Rows from block 5 of a small image classifier, named by matrix and row number. Rows with one number belong to one neuron. Each number is 500 + 25 x the weight over its row's rms, rounded and kept within 0 to 999. All counts start at 0. Numbers have three digits each.
After each neuron's rows are labels from the 100 images, of 14848, where the neuron reaches its highest value: "colour at peak" is the nearest of a few named colours to the mean colour under the peak. Only what is clearly more common there than usual is listed. The data: crops of objects in photos (Visual Genome).
# fc1: MLP up (model.blocks.5.mlp.fc1.weight, 576x192), inputs 64-127
# fc2: MLP down (model.blocks.5.mlp.fc2.weight, 192x576, transposed), outputs 64-127

fc1.275:500500500500474514469500500500515500500481500500500476487500501500500500500504500446500500465509500488514461500533420526473500500500500495446500500500525500527500500545486519526479500465500448
fc2.275:500431451500500499500542500500500513500500500500447493548500467500500459500500471500444462500500500515580500539500500500495500506524500500472478522500480472506500500500500500547500490553506500
colour at peak: black

fc1.135:469474500500500540470461500495557500514500490500500500447500563472477544500475450500500546500464500500500487500518500524500500500500537478542550520538500500568500500586500500500542563500500500
fc2.135:500533500432500544500500500460500502467500500500434517500524500554500500500500481500465500500547516500500500500500426500456500500460500528500466471559500500500523500500479487500500475500500448
colour at peak: black

fc1.294:500500500500500523500500500500500550500499500500500585500500500500459500500476507500500500500500500500465500490495469507523516455510527500500507500500500509521500500500500478519547500500498500
fc2.294:451493500492476519500500530557500552500497500462500500500457500557500523500523514465500500500511524486500500505469451512500532500508449484500500500500462465500500500518500449500500500500500500
colour at peak: black

fc1.271:471500500500500500500500500500500523429500500500531500513544511500471500500532500523500500500500496500500553494500505500500525482500500455500557511500500559531482500478443500500489500535542500
fc2.271:493500500500477500500508500486544550510500512487500500500569500495500446500494500500500457500500472501500500477517519500447487500500500500461500494500420500482544500546500468500500471548472500
colour at peak: black

fc1.111:500546500529478514488544500500500483500475500500497500500500452500521523500500500545500500448456500483500500500546500500567500454495477500500521500485500527500496554500500540445457508466468462
fc2.111:500478512500500495500499518532500521500533441520500500500488500530500500500529500500500500436500500544500500489466500500552471518500500542568510500500500500524500471500428500500445488500512551
colour at peak: white

fc1.417:500469500514514500500500500500528500490511500500511523469436556500487483500492500435466500500467507500522500500473516500471536443500505473500500534449557499500500497500500455522500500500500483
fc2.417:500482562524532481500445542453469497500500478478446500472500500500532487500514524480529486459453500558500469538500486500500534500500545500500500517461500438499472500500560500539500492497568529
colour at peak: black

fc1.176:500500500527503500522500500500550500400500500525500500500500470569500500500459526461500549500500500482500457500500516500512471500500500500536500500500500500526551500500500519450500546510441500
fc2.176:523500500448500520522497500500500500490484446500490500506500461466470500500500448427477487500442500485500500500514500500483500477447449500493505503490500500500443500500500441456500461502438500
colour at peak: black