A small image classifier, trained from scratch.
Model: 32-pixel images, arch convnext, norm layernorm, activation gelu, patch size [2, 2], layers 8.
Training: muon at rate 0.0028, 36100 steps, batches of 256, held-out accuracy 20%.
Rows from block 2 of a small image classifier, named by matrix and row number. Rows with one number belong to one neuron. Each number is 200 + 20 x the weight over its row's rms, rounded and kept within 0 to 999. All counts start at 0. After the name is the row's rms in percent of the matrix's.
Before each neuron's rows are labels from the 100 images, of 14848, where the neuron reaches its highest value: "place" is the part of the image that holds the peak. Only what is clearly more common there than usual is listed. The data: crops of objects in photos (Visual Genome). In brackets: how many of the 100.
# fc1: MLP up (model.blocks.2.mlp.fc1.weight, 576x192), inputs 0-95
# fc2: MLP down (model.blocks.2.mlp.fc2.weight, 192x576, transposed), outputs 0-95

place: top right (25)
fc1.325,083,253,200,200,200,200,200,200,171,186,246,200,200,218,229,200,200,200,200,200,200,200,200,164,202,140,200,200,194,200,200,203,226,241,200,200,200,200,200,201,200,200,189,159,222,200,200,200,243,217,201,214,225,200,183,215,200,165,216,200,200,200,200,200,200,223,200,200,173,200,200,169,200,200,200,205,200,160,200,200,200,200,200,200,200,200,200,200,200,222,146,200,186,180,200,214,200
fc2.325,085,219,209,200,227,200,143,200,199,148,174,242,220,231,200,242,200,200,200,253,200,221,200,200,209,200,178,200,200,221,258,256,202,200,200,200,226,200,199,200,201,235,177,220,200,213,200,200,200,200,193,200,200,223,198,223,199,198,200,193,229,200,200,216,200,200,200,200,200,200,199,200,223,200,200,200,218,200,217,217,200,153,210,243,200,200,201,200,200,200,200,200,200,200,275,223,200

place: bottom right (31)
fc1.348,108,245,206,200,228,186,214,200,200,183,224,213,200,180,266,222,200,200,233,176,180,200,200,179,239,229,174,200,195,200,200,198,224,189,243,200,225,213,200,188,200,200,153,200,190,200,210,222,200,200,178,228,200,200,200,232,200,235,200,200,217,188,178,159,200,215,200,200,200,196,200,194,200,232,200,231,200,200,200,227,184,200,184,173,200,153,236,200,200,200,173,217,241,200,232,161,200
fc2.348,102,202,200,200,200,200,234,188,226,200,200,200,200,200,180,176,239,200,237,200,200,200,200,200,187,200,200,200,245,200,200,162,215,218,200,217,233,200,200,200,200,200,221,200,188,200,200,200,209,200,207,230,200,206,220,196,200,200,236,191,170,204,200,218,200,185,168,200,163,212,200,258,175,150,204,248,174,200,229,200,190,161,200,200,200,256,204,200,200,182,200,182,200,200,222,200,167

place: top left (26)
fc1.378,101,169,200,203,200,182,200,200,200,200,170,176,215,200,200,161,200,200,194,264,200,218,183,225,246,200,200,200,244,200,191,200,189,200,209,200,200,231,200,200,210,183,200,200,200,200,200,187,200,226,200,200,186,200,200,200,208,200,222,199,174,224,185,221,200,226,158,244,193,202,188,200,210,180,240,200,161,200,233,200,200,200,220,200,221,204,200,200,200,200,187,200,183,144,187,200,231
fc2.378,112,155,230,233,200,200,212,200,200,200,174,200,200,195,200,200,200,169,213,200,164,200,188,254,179,200,225,200,200,183,184,197,200,200,213,200,200,200,200,200,179,188,200,200,200,200,200,159,200,200,198,221,200,200,236,200,200,200,205,222,169,197,200,200,184,200,200,158,216,170,200,183,206,249,200,220,210,145,200,200,204,156,176,200,200,199,200,200,227,145,246,177,228,159,179,164,198

place: bottom right (37); middle right (37)
fc1.541,089,200,247,238,200,231,239,234,175,176,244,200,200,200,200,176,215,200,200,200,200,200,183,200,200,203,200,200,179,203,218,200,200,243,200,190,179,230,200,200,200,220,245,170,200,173,200,162,200,200,195,208,237,200,200,156,186,200,182,200,200,200,192,218,222,200,247,200,200,181,229,200,200,240,200,218,200,240,173,200,200,138,212,200,249,190,200,225,200,200,200,200,200,200,176,165,200
fc2.541,092,230,209,199,200,200,200,200,176,200,180,200,200,203,200,200,200,200,193,138,166,177,237,179,200,185,200,234,200,236,200,221,192,245,173,200,196,200,158,200,200,205,229,156,200,165,185,177,155,196,200,212,245,200,232,222,200,200,157,209,200,210,217,200,225,200,162,218,200,214,200,200,200,220,200,200,200,200,219,242,200,164,200,200,200,189,211,200,200,200,210,228,200,158,197,200,179

place: middle right (31)
fc1.346,102,185,247,200,200,222,178,200,166,225,161,149,163,213,200,183,179,200,200,168,200,218,200,200,200,175,200,231,192,200,126,200,200,200,198,249,173,231,130,200,229,214,200,200,200,172,232,211,245,168,223,219,209,200,250,200,191,192,200,171,200,200,150,237,182,198,200,200,200,200,200,200,200,200,213,200,198,200,225,200,200,186,212,227,200,200,200,200,198,210,200,200,194,232,227,200,227
fc2.346,096,178,200,183,200,193,200,174,200,200,200,223,200,200,200,200,239,235,200,184,225,200,177,200,200,199,162,189,200,234,247,200,193,200,200,236,190,233,200,200,200,200,242,208,200,195,166,200,206,200,200,227,200,225,200,233,200,222,213,159,253,200,200,200,183,224,200,235,200,200,200,182,200,140,200,200,251,200,200,200,200,189,227,228,218,146,200,200,180,240,179,200,200,226,235,200,213

place: top right (38)
fc1.38,106,200,200,219,200,205,200,200,248,200,230,183,200,173,200,201,164,182,212,200,200,200,200,200,200,171,200,200,231,200,212,238,190,239,200,200,200,200,200,200,194,200,200,200,205,219,200,200,200,200,164,251,200,200,194,200,194,182,234,200,200,192,219,233,223,200,204,200,231,200,186,199,200,212,161,200,163,200,174,200,200,179,173,160,200,185,238,212,200,194,228,168,200,243,200,203,200
fc2.38,100,216,200,175,242,170,220,183,189,180,218,200,226,155,146,219,190,170,169,200,200,158,200,203,197,200,248,200,200,200,200,238,200,200,242,200,200,200,220,219,200,182,158,233,248,200,200,200,200,175,215,204,200,184,209,244,253,218,200,230,200,200,194,200,200,201,195,200,200,189,200,213,200,212,200,200,235,200,200,200,200,156,200,157,200,200,200,218,202,162,200,212,172,200,205,247,200

place: top centre (29)
fc1.371,111,200,231,173,166,177,212,183,171,200,200,200,180,200,163,198,200,178,200,187,200,200,200,168,223,172,200,168,185,200,152,200,200,200,170,200,174,200,200,230,216,223,200,238,200,200,214,200,186,169,186,191,200,200,200,200,199,193,224,259,222,233,209,226,219,200,200,200,200,200,178,190,215,200,213,200,200,185,218,215,151,200,200,200,189,200,200,200,221,176,166,232,200,218,200,200,200
fc2.371,121,200,200,168,165,200,144,196,206,200,200,200,183,156,215,200,200,200,219,195,200,200,200,200,167,209,173,164,232,172,200,200,200,200,258,200,154,200,200,172,161,226,200,177,200,224,222,200,200,200,200,200,200,184,201,179,200,203,209,233,211,200,155,200,192,200,172,161,200,205,200,254,200,224,276,217,200,200,180,217,229,200,200,213,200,166,200,200,200,172,200,200,200,163,189,249,117

place: bottom centre (28)
fc1.558,097,200,200,200,200,200,214,200,200,165,263,189,234,200,235,235,200,189,200,251,200,200,200,163,181,200,232,200,200,200,200,162,200,171,215,200,234,159,175,200,200,200,208,207,200,197,200,200,200,143,200,196,223,185,166,233,195,233,231,233,200,200,200,199,217,205,218,210,200,242,200,200,200,200,189,200,223,168,221,200,205,200,219,200,200,200,200,200,225,200,200,182,200,239,200,241,200
fc2.558,093,200,200,188,200,200,200,200,239,228,200,200,215,200,200,200,200,200,212,206,172,200,207,206,200,158,200,223,200,234,200,181,200,200,182,200,196,214,200,200,200,200,181,200,254,173,200,200,200,269,224,200,223,200,214,200,228,211,200,200,200,200,199,200,235,235,200,200,200,200,200,166,200,183,200,200,200,200,200,180,222,163,246,200,200,200,200,200,206,200,200,200,200,218,190,200,213

place: bottom right (27)
fc1.570,090,180,200,200,170,200,200,200,246,200,200,200,200,237,194,200,187,173,200,242,200,139,200,228,200,179,175,200,200,200,200,200,200,200,200,213,180,200,200,200,199,221,216,200,207,188,200,200,191,227,200,200,200,200,200,200,200,200,179,200,225,166,200,231,200,200,200,178,200,174,186,176,192,171,251,175,209,200,185,200,200,174,147,179,200,200,178,144,231,212,224,200,200,178,222,200,200
fc2.570,110,215,202,195,200,218,212,170,180,200,200,200,200,226,185,196,199,205,220,200,200,200,196,200,200,224,236,165,200,226,170,200,164,228,200,193,175,200,231,200,139,200,179,200,200,145,200,200,200,200,200,200,225,213,200,201,215,193,176,200,201,209,200,202,168,221,200,200,240,200,200,140,195,201,156,206,233,200,195,243,225,181,176,200,168,200,200,200,200,139,200,163,200,200,200,200,178

place: top left (33)
fc1.221,099,175,200,228,200,200,166,147,232,200,240,230,200,199,200,177,229,197,200,200,200,201,162,200,195,187,170,200,200,200,183,169,200,200,183,200,200,236,224,186,240,191,200,200,200,258,200,200,200,200,200,200,189,231,200,200,176,172,200,200,244,174,154,200,182,200,200,200,226,172,200,200,200,258,200,200,200,253,200,222,200,200,248,200,208,156,200,200,244,214,200,228,200,153,200,200,154
fc2.221,098,222,200,227,258,182,144,200,197,200,200,200,200,200,209,164,200,200,214,200,200,200,175,200,149,200,184,258,219,200,222,157,208,225,225,191,188,200,202,200,200,200,199,139,208,200,240,200,200,172,200,181,200,177,200,229,200,178,132,200,200,188,175,207,196,184,168,201,200,251,200,228,200,234,200,200,200,200,215,200,200,219,200,152,161,200,200,200,230,173,191,184,200,163,200,170,200

place: top centre (33)
fc1.336,095,180,252,200,200,200,200,200,231,200,214,200,200,200,200,200,200,197,180,200,200,196,200,235,200,232,175,200,200,200,167,187,200,200,159,200,200,176,200,242,200,200,200,200,200,200,200,203,163,200,200,200,200,172,200,216,217,197,192,168,200,200,200,215,200,200,202,157,200,172,131,139,200,231,243,200,186,174,179,282,205,200,200,182,200,200,215,188,200,200,184,187,200,200,200,200,200
fc2.336,100,176,228,200,222,200,200,200,195,200,200,220,200,170,215,200,200,200,220,200,171,200,200,151,200,171,208,212,210,161,195,173,174,200,200,200,200,212,240,180,200,143,205,236,200,200,200,200,200,200,199,200,200,223,206,235,200,200,200,198,164,200,200,200,192,200,200,197,200,200,200,185,195,200,200,253,200,200,200,200,176,146,200,223,200,200,158,200,262,200,221,242,200,217,151,203,210

place: middle right (31)
fc1.503,098,151,209,174,182,200,200,202,191,214,187,231,192,200,200,218,181,200,219,193,200,200,219,200,208,200,200,200,252,200,200,197,188,180,200,200,200,200,208,205,200,200,200,200,184,200,170,200,193,200,200,248,225,200,200,181,222,279,190,200,200,227,179,200,228,200,185,200,200,200,200,200,200,200,176,200,198,195,194,206,200,234,200,200,200,183,200,234,220,200,224,223,213,193,200,200,249
fc2.503,099,183,200,200,200,180,204,235,200,242,158,187,168,184,200,224,156,207,200,139,200,200,163,243,200,200,203,159,166,200,181,186,178,200,200,214,198,200,200,200,200,205,200,200,200,200,236,218,156,200,200,200,200,208,160,198,200,200,200,200,195,177,175,233,200,200,200,200,200,200,200,183,200,200,209,200,200,244,232,200,200,209,200,200,200,200,200,200,181,181,200,224,187,200,164,217,200

place: bottom centre (28)
fc1.156,094,200,237,189,200,214,201,201,200,200,212,241,175,200,200,180,191,200,162,200,200,200,190,148,200,200,242,166,200,200,222,200,213,150,200,200,200,176,166,200,203,200,200,200,241,200,200,200,194,200,200,177,200,200,200,190,249,200,140,226,220,224,200,200,216,221,231,200,200,220,194,170,163,200,200,232,203,173,219,200,193,200,200,167,186,200,200,195,200,200,200,205,195,200,240,248,220
fc2.156,104,158,165,211,121,178,200,217,200,212,226,200,188,216,200,241,151,200,200,166,200,173,200,200,210,200,200,176,200,227,241,200,137,167,181,200,200,200,200,200,177,200,226,200,226,200,200,202,200,214,200,159,200,206,193,200,200,200,200,200,220,200,200,200,207,217,155,221,200,170,200,200,200,200,200,175,200,220,200,206,174,200,213,200,167,229,199,178,200,200,200,200,200,200,200,180,200

place: top right (30)
fc1.397,096,200,200,208,200,200,200,200,200,226,184,200,200,242,200,201,200,200,225,200,238,200,200,200,200,200,200,200,200,200,200,200,184,220,200,200,200,200,200,228,200,200,176,200,210,198,157,200,282,225,200,200,200,200,209,193,223,200,200,200,167,200,209,157,200,200,200,166,183,147,250,200,200,200,200,200,200,158,200,181,200,200,182,136,200,166,202,200,177,215,198,200,183,200,224,200,200
fc2.397,091,200,191,200,200,226,200,200,200,198,200,167,213,215,200,200,200,200,197,200,200,200,200,197,200,218,200,200,200,200,241,200,200,251,200,213,206,200,212,200,192,223,200,200,191,200,200,189,166,173,189,218,200,184,245,251,200,200,209,200,221,140,155,200,200,214,234,234,200,200,215,200,200,200,243,160,200,200,176,200,200,200,168,214,200,200,200,200,200,200,177,224,200,200,245,232,200

place: bottom right (34); top right (33)
fc1.40,090,200,200,200,200,230,200,200,200,200,161,227,263,205,200,184,186,200,200,200,200,229,200,162,154,200,167,200,200,167,171,200,176,200,200,200,200,166,200,200,214,200,200,200,200,200,200,180,186,200,200,200,218,200,200,207,230,243,218,218,200,157,200,207,157,260,162,200,200,200,200,193,200,200,211,225,200,200,154,200,200,200,195,163,172,165,200,200,200,200,174,200,208,177,179,210,178
fc2.40,094,200,177,200,177,193,200,222,184,181,201,173,200,200,200,200,187,200,200,202,200,223,200,206,200,200,200,206,163,200,165,200,240,200,220,200,196,167,200,159,187,200,200,200,200,200,185,200,156,200,231,200,200,200,160,200,186,239,156,200,200,172,138,203,215,200,248,200,200,202,200,178,163,263,200,200,200,157,200,225,221,240,169,200,200,200,220,200,252,241,222,200,180,200,200,200,245

place: centre (35)
fc1.477,088,212,200,200,200,232,200,200,200,200,200,200,164,169,218,200,172,200,145,200,200,177,200,200,200,200,200,200,200,215,200,200,200,171,195,240,200,200,192,200,178,200,200,200,200,191,251,200,183,184,182,200,217,180,200,200,238,228,183,200,173,200,222,200,184,182,200,211,200,200,200,200,235,200,200,200,186,219,200,200,200,187,200,235,200,168,200,200,200,200,200,173,200,206,161,214,221
fc2.477,101,200,200,205,200,232,200,200,200,200,200,200,200,213,200,248,200,184,180,161,234,200,229,200,200,159,161,200,200,200,207,193,208,200,193,210,202,177,173,200,180,200,200,222,200,244,201,197,191,209,185,200,200,200,158,200,200,203,205,200,200,200,200,227,152,200,211,200,200,200,200,200,192,200,200,193,235,200,222,214,200,200,200,200,200,241,200,200,152,200,183,153,246,177,161,200,200

place: middle left (34); bottom left (30)
fc1.10,103,152,145,200,253,214,236,174,200,200,200,180,233,245,200,200,200,200,200,200,200,185,200,200,182,174,164,201,186,200,176,200,200,182,249,235,205,200,195,216,200,200,200,200,200,236,200,222,200,200,200,180,159,200,159,200,200,200,200,200,215,200,200,200,138,200,177,200,175,181,232,200,215,218,192,247,200,226,220,223,200,180,200,200,200,186,200,200,217,200,170,200,200,224,192,178,200
fc2.10,113,207,200,200,200,220,200,226,198,200,200,199,172,206,254,169,182,200,200,200,200,200,200,200,200,239,210,184,200,200,189,200,200,200,199,180,200,200,222,154,200,172,226,234,200,163,178,200,199,200,191,200,216,183,200,213,200,220,169,200,177,200,200,200,190,200,188,203,200,184,200,181,200,161,200,144,200,200,178,151,200,259,200,181,209,162,159,200,150,187,184,200,200,211,230,200,185

place: middle left (33); bottom left (25)
fc1.272,105,200,248,200,198,200,200,219,200,159,221,219,186,200,200,200,200,234,175,210,173,200,220,200,200,200,200,200,200,200,200,192,181,200,200,248,212,200,222,222,200,189,200,186,236,230,149,217,163,200,200,186,162,200,200,200,247,258,200,167,200,200,200,200,243,200,182,200,200,238,150,200,157,224,200,200,195,200,211,165,165,200,200,246,200,200,200,157,244,200,221,220,200,200,200,200,174
fc2.272,103,200,200,215,194,200,180,198,193,200,200,200,236,200,205,200,179,164,180,200,200,200,200,179,234,200,176,200,189,200,222,181,200,200,200,200,168,222,160,170,253,200,212,150,200,243,200,200,200,238,200,200,200,211,200,229,173,204,200,200,200,200,188,200,200,200,198,200,187,200,200,200,200,187,216,193,210,193,200,200,198,200,228,200,269,220,165,169,200,216,178,200,223,200,200,200,171

place: centre (36)
fc1.463,108,200,200,200,200,220,179,200,200,200,200,209,200,200,169,200,193,154,200,200,174,200,200,200,238,196,191,200,196,241,256,180,200,192,200,200,200,173,200,155,189,181,200,181,200,167,193,253,200,200,216,248,219,240,238,200,210,205,242,215,200,200,200,200,172,200,200,205,137,127,200,200,203,200,200,242,200,200,200,226,200,200,191,200,200,200,160,200,207,200,172,182,200,193,200,200,167
fc2.463,101,175,200,195,200,200,164,218,214,221,200,200,184,200,213,203,200,204,185,200,200,200,200,250,196,200,183,200,200,189,200,188,187,159,221,218,240,152,186,200,204,182,200,200,200,200,200,200,200,204,200,226,228,194,233,200,200,184,173,200,200,204,141,165,173,200,167,151,200,200,162,200,200,171,200,200,200,200,200,200,200,200,200,200,176,187,200,246,200,244,200,200,200,156,200,200,200

place: middle left (36); bottom left (32)
fc1.514,106,200,200,200,200,173,217,183,200,184,176,200,200,200,171,200,225,191,232,199,192,272,200,229,204,200,200,148,200,200,200,163,245,210,191,200,213,200,229,213,200,153,200,169,200,221,155,200,200,200,200,227,175,200,205,192,200,200,200,193,200,176,222,199,200,152,200,200,200,188,200,200,200,220,200,200,200,218,200,200,200,200,182,215,174,206,191,205,253,200,200,200,200,216,200,200,198
fc2.514,105,202,200,200,200,175,200,200,179,200,224,232,200,236,200,176,153,203,175,209,160,198,202,200,200,200,200,200,241,200,222,236,180,200,213,200,182,205,200,200,212,207,227,222,200,215,200,200,200,200,200,236,200,180,200,198,179,200,163,200,200,200,200,159,229,187,192,193,200,211,200,204,200,221,200,200,207,188,160,200,176,164,161,200,200,166,200,178,200,193,188,186,200,200,200,191,218

place: middle left (44)
fc1.259,093,200,182,200,186,200,171,232,200,200,200,200,200,200,200,176,201,200,200,200,200,172,200,215,209,239,193,200,200,175,200,200,236,200,202,154,199,177,200,200,200,200,200,200,245,200,180,199,200,200,162,149,170,200,200,200,252,207,170,227,200,200,200,173,200,200,200,200,200,218,224,205,200,169,200,200,200,206,189,200,148,200,200,200,186,171,200,200,150,226,187,225,251,171,221,173,182
fc2.259,100,200,200,221,200,200,200,200,228,186,200,200,195,226,142,207,223,200,176,200,200,200,162,192,249,200,169,187,211,218,213,200,200,176,216,200,170,207,200,147,200,210,134,212,200,200,154,200,200,200,210,200,200,200,200,218,206,215,207,190,200,202,200,176,200,200,200,200,200,200,201,162,200,213,200,242,200,183,207,179,239,200,190,200,197,186,200,200,220,196,200,279,177,185,200,200,200

place: top right (41)
fc1.554,092,222,200,140,200,200,212,200,235,164,232,200,215,152,200,200,200,198,175,186,200,200,200,200,200,200,205,200,190,200,200,229,175,200,200,200,200,200,200,218,209,200,200,162,200,200,200,200,231,200,200,223,160,200,204,200,187,200,200,227,171,197,174,200,200,235,200,191,200,200,200,200,183,200,200,146,232,200,167,210,200,200,200,192,200,221,200,229,232,235,200,218,200,200,200,247,200
fc2.554,092,259,178,200,200,200,200,200,200,200,200,200,219,243,193,269,182,173,183,169,200,200,169,200,200,200,219,200,200,207,190,200,200,171,181,213,168,200,226,177,200,182,200,204,200,200,200,200,156,197,234,200,181,210,207,200,190,205,178,211,200,200,243,197,200,200,215,200,200,196,200,213,244,200,164,200,200,199,197,237,187,231,200,182,185,205,200,200,200,200,169,238,185,200,187,200,197

place: bottom centre (32); bottom left (29)
fc1.6,091,200,229,200,200,200,225,271,203,200,234,232,241,200,200,200,200,215,191,169,181,222,200,182,200,241,200,200,189,200,216,184,169,200,198,200,200,189,228,200,200,222,200,200,200,200,192,254,221,200,200,195,200,200,200,200,200,200,200,200,200,228,200,270,228,175,200,200,222,200,218,200,200,200,200,262,200,219,194,200,200,200,200,200,227,200,200,165,154,190,241,221,186,200,239,238,200
fc2.6,109,200,200,193,200,201,200,200,197,187,200,200,200,161,187,211,251,200,164,200,217,181,190,200,200,213,200,192,200,185,225,188,200,200,200,215,200,149,161,177,200,200,200,172,225,249,207,200,170,158,207,234,229,208,241,236,200,200,178,200,200,200,210,200,242,200,200,200,210,176,200,178,200,200,194,193,200,231,195,200,207,200,200,176,200,200,200,240,175,230,200,200,200,200,200,211,185

place: top right (26)
fc1.212,101,189,182,200,169,200,200,202,237,200,167,200,180,178,200,200,177,200,200,170,220,193,200,188,173,200,161,200,201,200,221,200,200,200,184,183,200,215,200,232,200,183,200,200,200,212,171,200,200,200,200,272,200,217,200,170,200,200,181,200,200,200,190,200,200,212,200,182,200,196,219,241,200,200,162,206,209,168,200,198,200,242,200,240,200,199,200,200,153,200,215,200,205,200,200,241,200
fc2.212,112,157,215,200,178,200,195,200,169,151,200,200,206,200,200,177,200,200,200,200,159,200,214,200,200,197,228,168,200,183,168,234,221,163,200,151,200,213,185,200,200,200,200,186,200,184,200,168,203,200,211,198,200,179,200,200,182,192,198,216,200,206,179,185,226,288,200,197,200,200,220,200,213,170,200,200,180,193,205,200,175,213,238,220,200,200,182,198,200,167,200,200,175,192,215,200,227

place: centre (32)
fc1.474,111,200,192,200,200,200,143,200,200,248,200,200,193,231,223,200,219,218,254,201,200,174,200,200,200,240,200,200,200,200,196,220,186,200,200,200,223,177,200,176,182,199,201,249,200,200,200,235,200,200,228,200,226,200,177,193,200,200,197,186,200,200,179,200,200,200,145,170,200,187,183,200,200,228,200,233,171,200,174,200,181,200,230,200,200,205,247,200,200,200,165,200,173,172,200,200,257
fc2.474,087,194,200,262,187,197,200,200,197,200,175,229,200,236,182,200,200,200,251,140,200,200,200,200,200,247,216,223,212,200,200,200,200,200,200,219,200,200,233,226,200,200,253,200,200,200,200,184,196,200,200,157,200,200,188,200,200,200,200,200,200,183,200,210,168,165,200,200,202,200,200,217,200,228,200,168,181,208,219,164,235,200,216,201,200,248,200,196,200,200,159,200,200,200,193,207,200

place: middle right (51)
fc1.200,103,242,182,223,200,173,165,200,173,220,200,200,200,226,212,200,200,167,231,186,236,200,200,194,158,200,192,200,225,165,230,225,192,200,176,200,177,177,200,176,200,192,190,214,224,177,180,232,250,189,175,200,200,164,226,200,200,228,200,200,220,200,200,178,221,200,200,200,171,224,200,232,200,200,144,207,200,200,172,200,218,186,200,200,206,200,200,215,200,200,211,182,200,200,200,200,152
fc2.200,102,200,158,200,153,230,191,217,197,200,181,155,240,217,200,187,200,211,200,120,229,190,200,200,200,215,232,217,173,233,200,199,200,210,200,200,200,226,200,200,200,200,200,228,186,200,200,200,168,153,228,184,238,200,220,205,200,200,187,139,200,252,175,209,215,218,185,177,200,200,200,200,200,200,190,196,194,200,188,200,221,218,194,200,183,162,160,197,238,200,200,168,194,184,200,200,200

place: bottom right (48)
fc1.94,085,200,227,200,200,200,164,216,200,200,200,200,221,201,200,222,200,163,200,230,200,200,200,175,200,219,243,158,200,182,200,200,200,200,200,214,200,200,200,177,156,200,180,211,182,200,200,200,243,200,205,200,180,222,200,235,200,200,200,223,209,200,200,200,169,200,211,200,194,180,200,200,200,212,200,200,200,190,221,231,200,200,222,145,189,176,223,200,223,217,173,200,178,180,206,193,230
fc2.94,102,216,203,200,215,178,213,204,200,200,169,237,200,147,200,200,185,179,200,200,182,207,200,209,227,200,200,162,219,200,179,200,172,238,200,215,200,200,200,233,200,200,178,250,200,183,200,235,178,200,200,174,197,200,200,200,142,200,200,223,200,200,200,200,168,200,183,200,235,221,200,212,200,200,200,159,200,200,204,177,200,205,138,200,208,200,214,200,200,200,200,200,200,244,212,178,150

place: top left (25)
fc1.256,096,207,200,210,200,200,200,200,200,200,200,200,200,200,200,200,229,230,184,200,200,200,200,221,204,167,180,257,200,172,204,200,200,200,200,171,166,240,192,215,246,193,200,200,200,200,200,200,178,177,160,200,204,200,200,200,223,200,211,151,200,242,232,223,176,206,197,200,172,200,217,214,200,200,206,178,200,209,175,183,200,200,200,173,189,200,190,195,179,160,200,200,200,262,200,200,200
fc2.256,117,211,200,173,221,200,244,195,200,246,225,200,207,186,232,200,200,200,200,200,200,200,197,200,241,170,200,225,221,180,200,200,200,200,200,173,200,200,209,206,200,168,244,219,200,200,169,162,212,232,239,179,200,205,176,166,200,200,200,166,194,178,283,191,212,194,222,200,200,200,200,135,183,200,177,200,215,200,200,254,200,163,200,159,200,177,200,200,200,200,200,200,200,190,200,166,200

place: bottom right (26)
fc1.338,102,200,207,139,200,200,204,200,200,200,179,181,200,223,200,262,200,148,212,181,240,200,227,200,200,200,207,223,224,189,160,236,200,200,200,207,200,202,200,213,170,200,200,175,149,222,200,225,200,172,227,200,200,206,200,169,200,183,200,200,200,211,246,200,200,200,125,200,200,199,191,214,202,200,213,262,200,200,215,236,200,200,200,175,200,200,200,205,200,225,215,256,200,196,200,200,200
fc2.338,090,200,200,200,200,160,200,201,200,215,200,221,200,182,200,200,173,200,200,177,200,200,205,233,200,200,237,200,200,234,213,200,200,176,200,200,200,200,192,200,248,171,200,232,223,200,200,200,200,245,200,200,181,200,204,199,222,215,200,190,200,200,273,166,200,200,200,194,200,190,200,200,200,200,127,200,200,212,200,194,216,200,232,168,169,200,168,200,144,200,200,200,238,200,200,200,200

place: centre (40)
fc1.413,093,200,200,206,200,200,219,165,200,201,200,166,217,201,141,177,200,200,200,208,200,200,200,217,200,223,200,226,200,200,200,183,200,223,200,250,252,200,165,132,177,200,200,200,200,200,204,200,225,225,191,200,245,200,200,200,200,169,200,200,200,200,200,200,200,247,187,200,200,170,239,200,209,245,200,200,169,200,210,217,200,200,200,200,200,200,200,200,208,200,237,157,200,200,175,200,200
fc2.413,091,200,216,216,200,200,169,200,200,200,199,167,200,249,180,200,171,163,194,185,231,200,165,186,188,200,200,219,200,200,200,167,200,230,200,200,200,200,210,200,200,200,159,212,200,182,175,212,200,191,176,153,200,200,200,200,200,209,214,216,200,200,200,240,189,216,200,200,258,200,173,200,200,205,200,199,232,138,213,173,200,145,173,200,200,200,200,200,232,171,200,200,234,200,179,200,200

place: top left (34)
fc1.217,113,200,200,221,270,200,200,200,212,239,227,200,200,176,212,200,190,160,175,196,227,200,200,200,178,200,171,200,140,188,217,177,166,200,185,183,189,200,199,251,200,176,200,252,200,200,174,200,200,171,200,192,200,200,200,200,199,200,218,231,200,200,172,200,248,226,200,200,173,200,225,174,180,225,222,191,200,213,200,177,165,200,219,200,176,235,200,200,254,219,171,230,200,225,214,200,226
fc2.217,108,233,204,209,208,200,200,247,244,240,200,200,239,200,200,200,250,225,200,162,200,200,200,195,197,201,193,200,200,200,215,200,162,154,200,202,166,200,200,178,162,242,200,200,200,248,182,200,193,200,200,200,243,200,200,200,217,234,173,200,200,200,200,200,200,179,206,188,182,213,204,200,159,200,200,200,200,185,200,200,200,200,200,208,170,200,200,200,198,200,200,200,180,171,217,228,187

place: centre (32)
fc1.358,114,200,243,200,175,200,200,200,235,200,198,200,192,200,200,153,153,200,163,188,263,200,200,198,200,212,233,180,200,215,200,178,200,190,200,200,200,232,200,200,200,200,200,180,240,200,195,239,200,221,200,200,219,212,214,173,200,202,211,200,188,227,189,206,231,174,200,164,195,227,176,200,200,200,210,238,200,200,219,179,180,167,199,140,200,238,200,215,169,239,200,200,168,200,169,200,200
fc2.358,098,214,200,180,200,166,225,160,163,200,200,200,200,225,200,224,227,207,200,188,200,164,200,200,200,200,200,200,179,200,200,146,200,167,200,200,200,200,200,212,197,160,195,200,200,213,200,200,200,200,199,200,200,204,183,197,241,200,200,200,200,230,187,200,200,200,218,227,226,200,200,200,200,225,200,200,200,200,212,192,200,216,200,176,200,171,200,200,204,200,200,200,206,206,200,200,258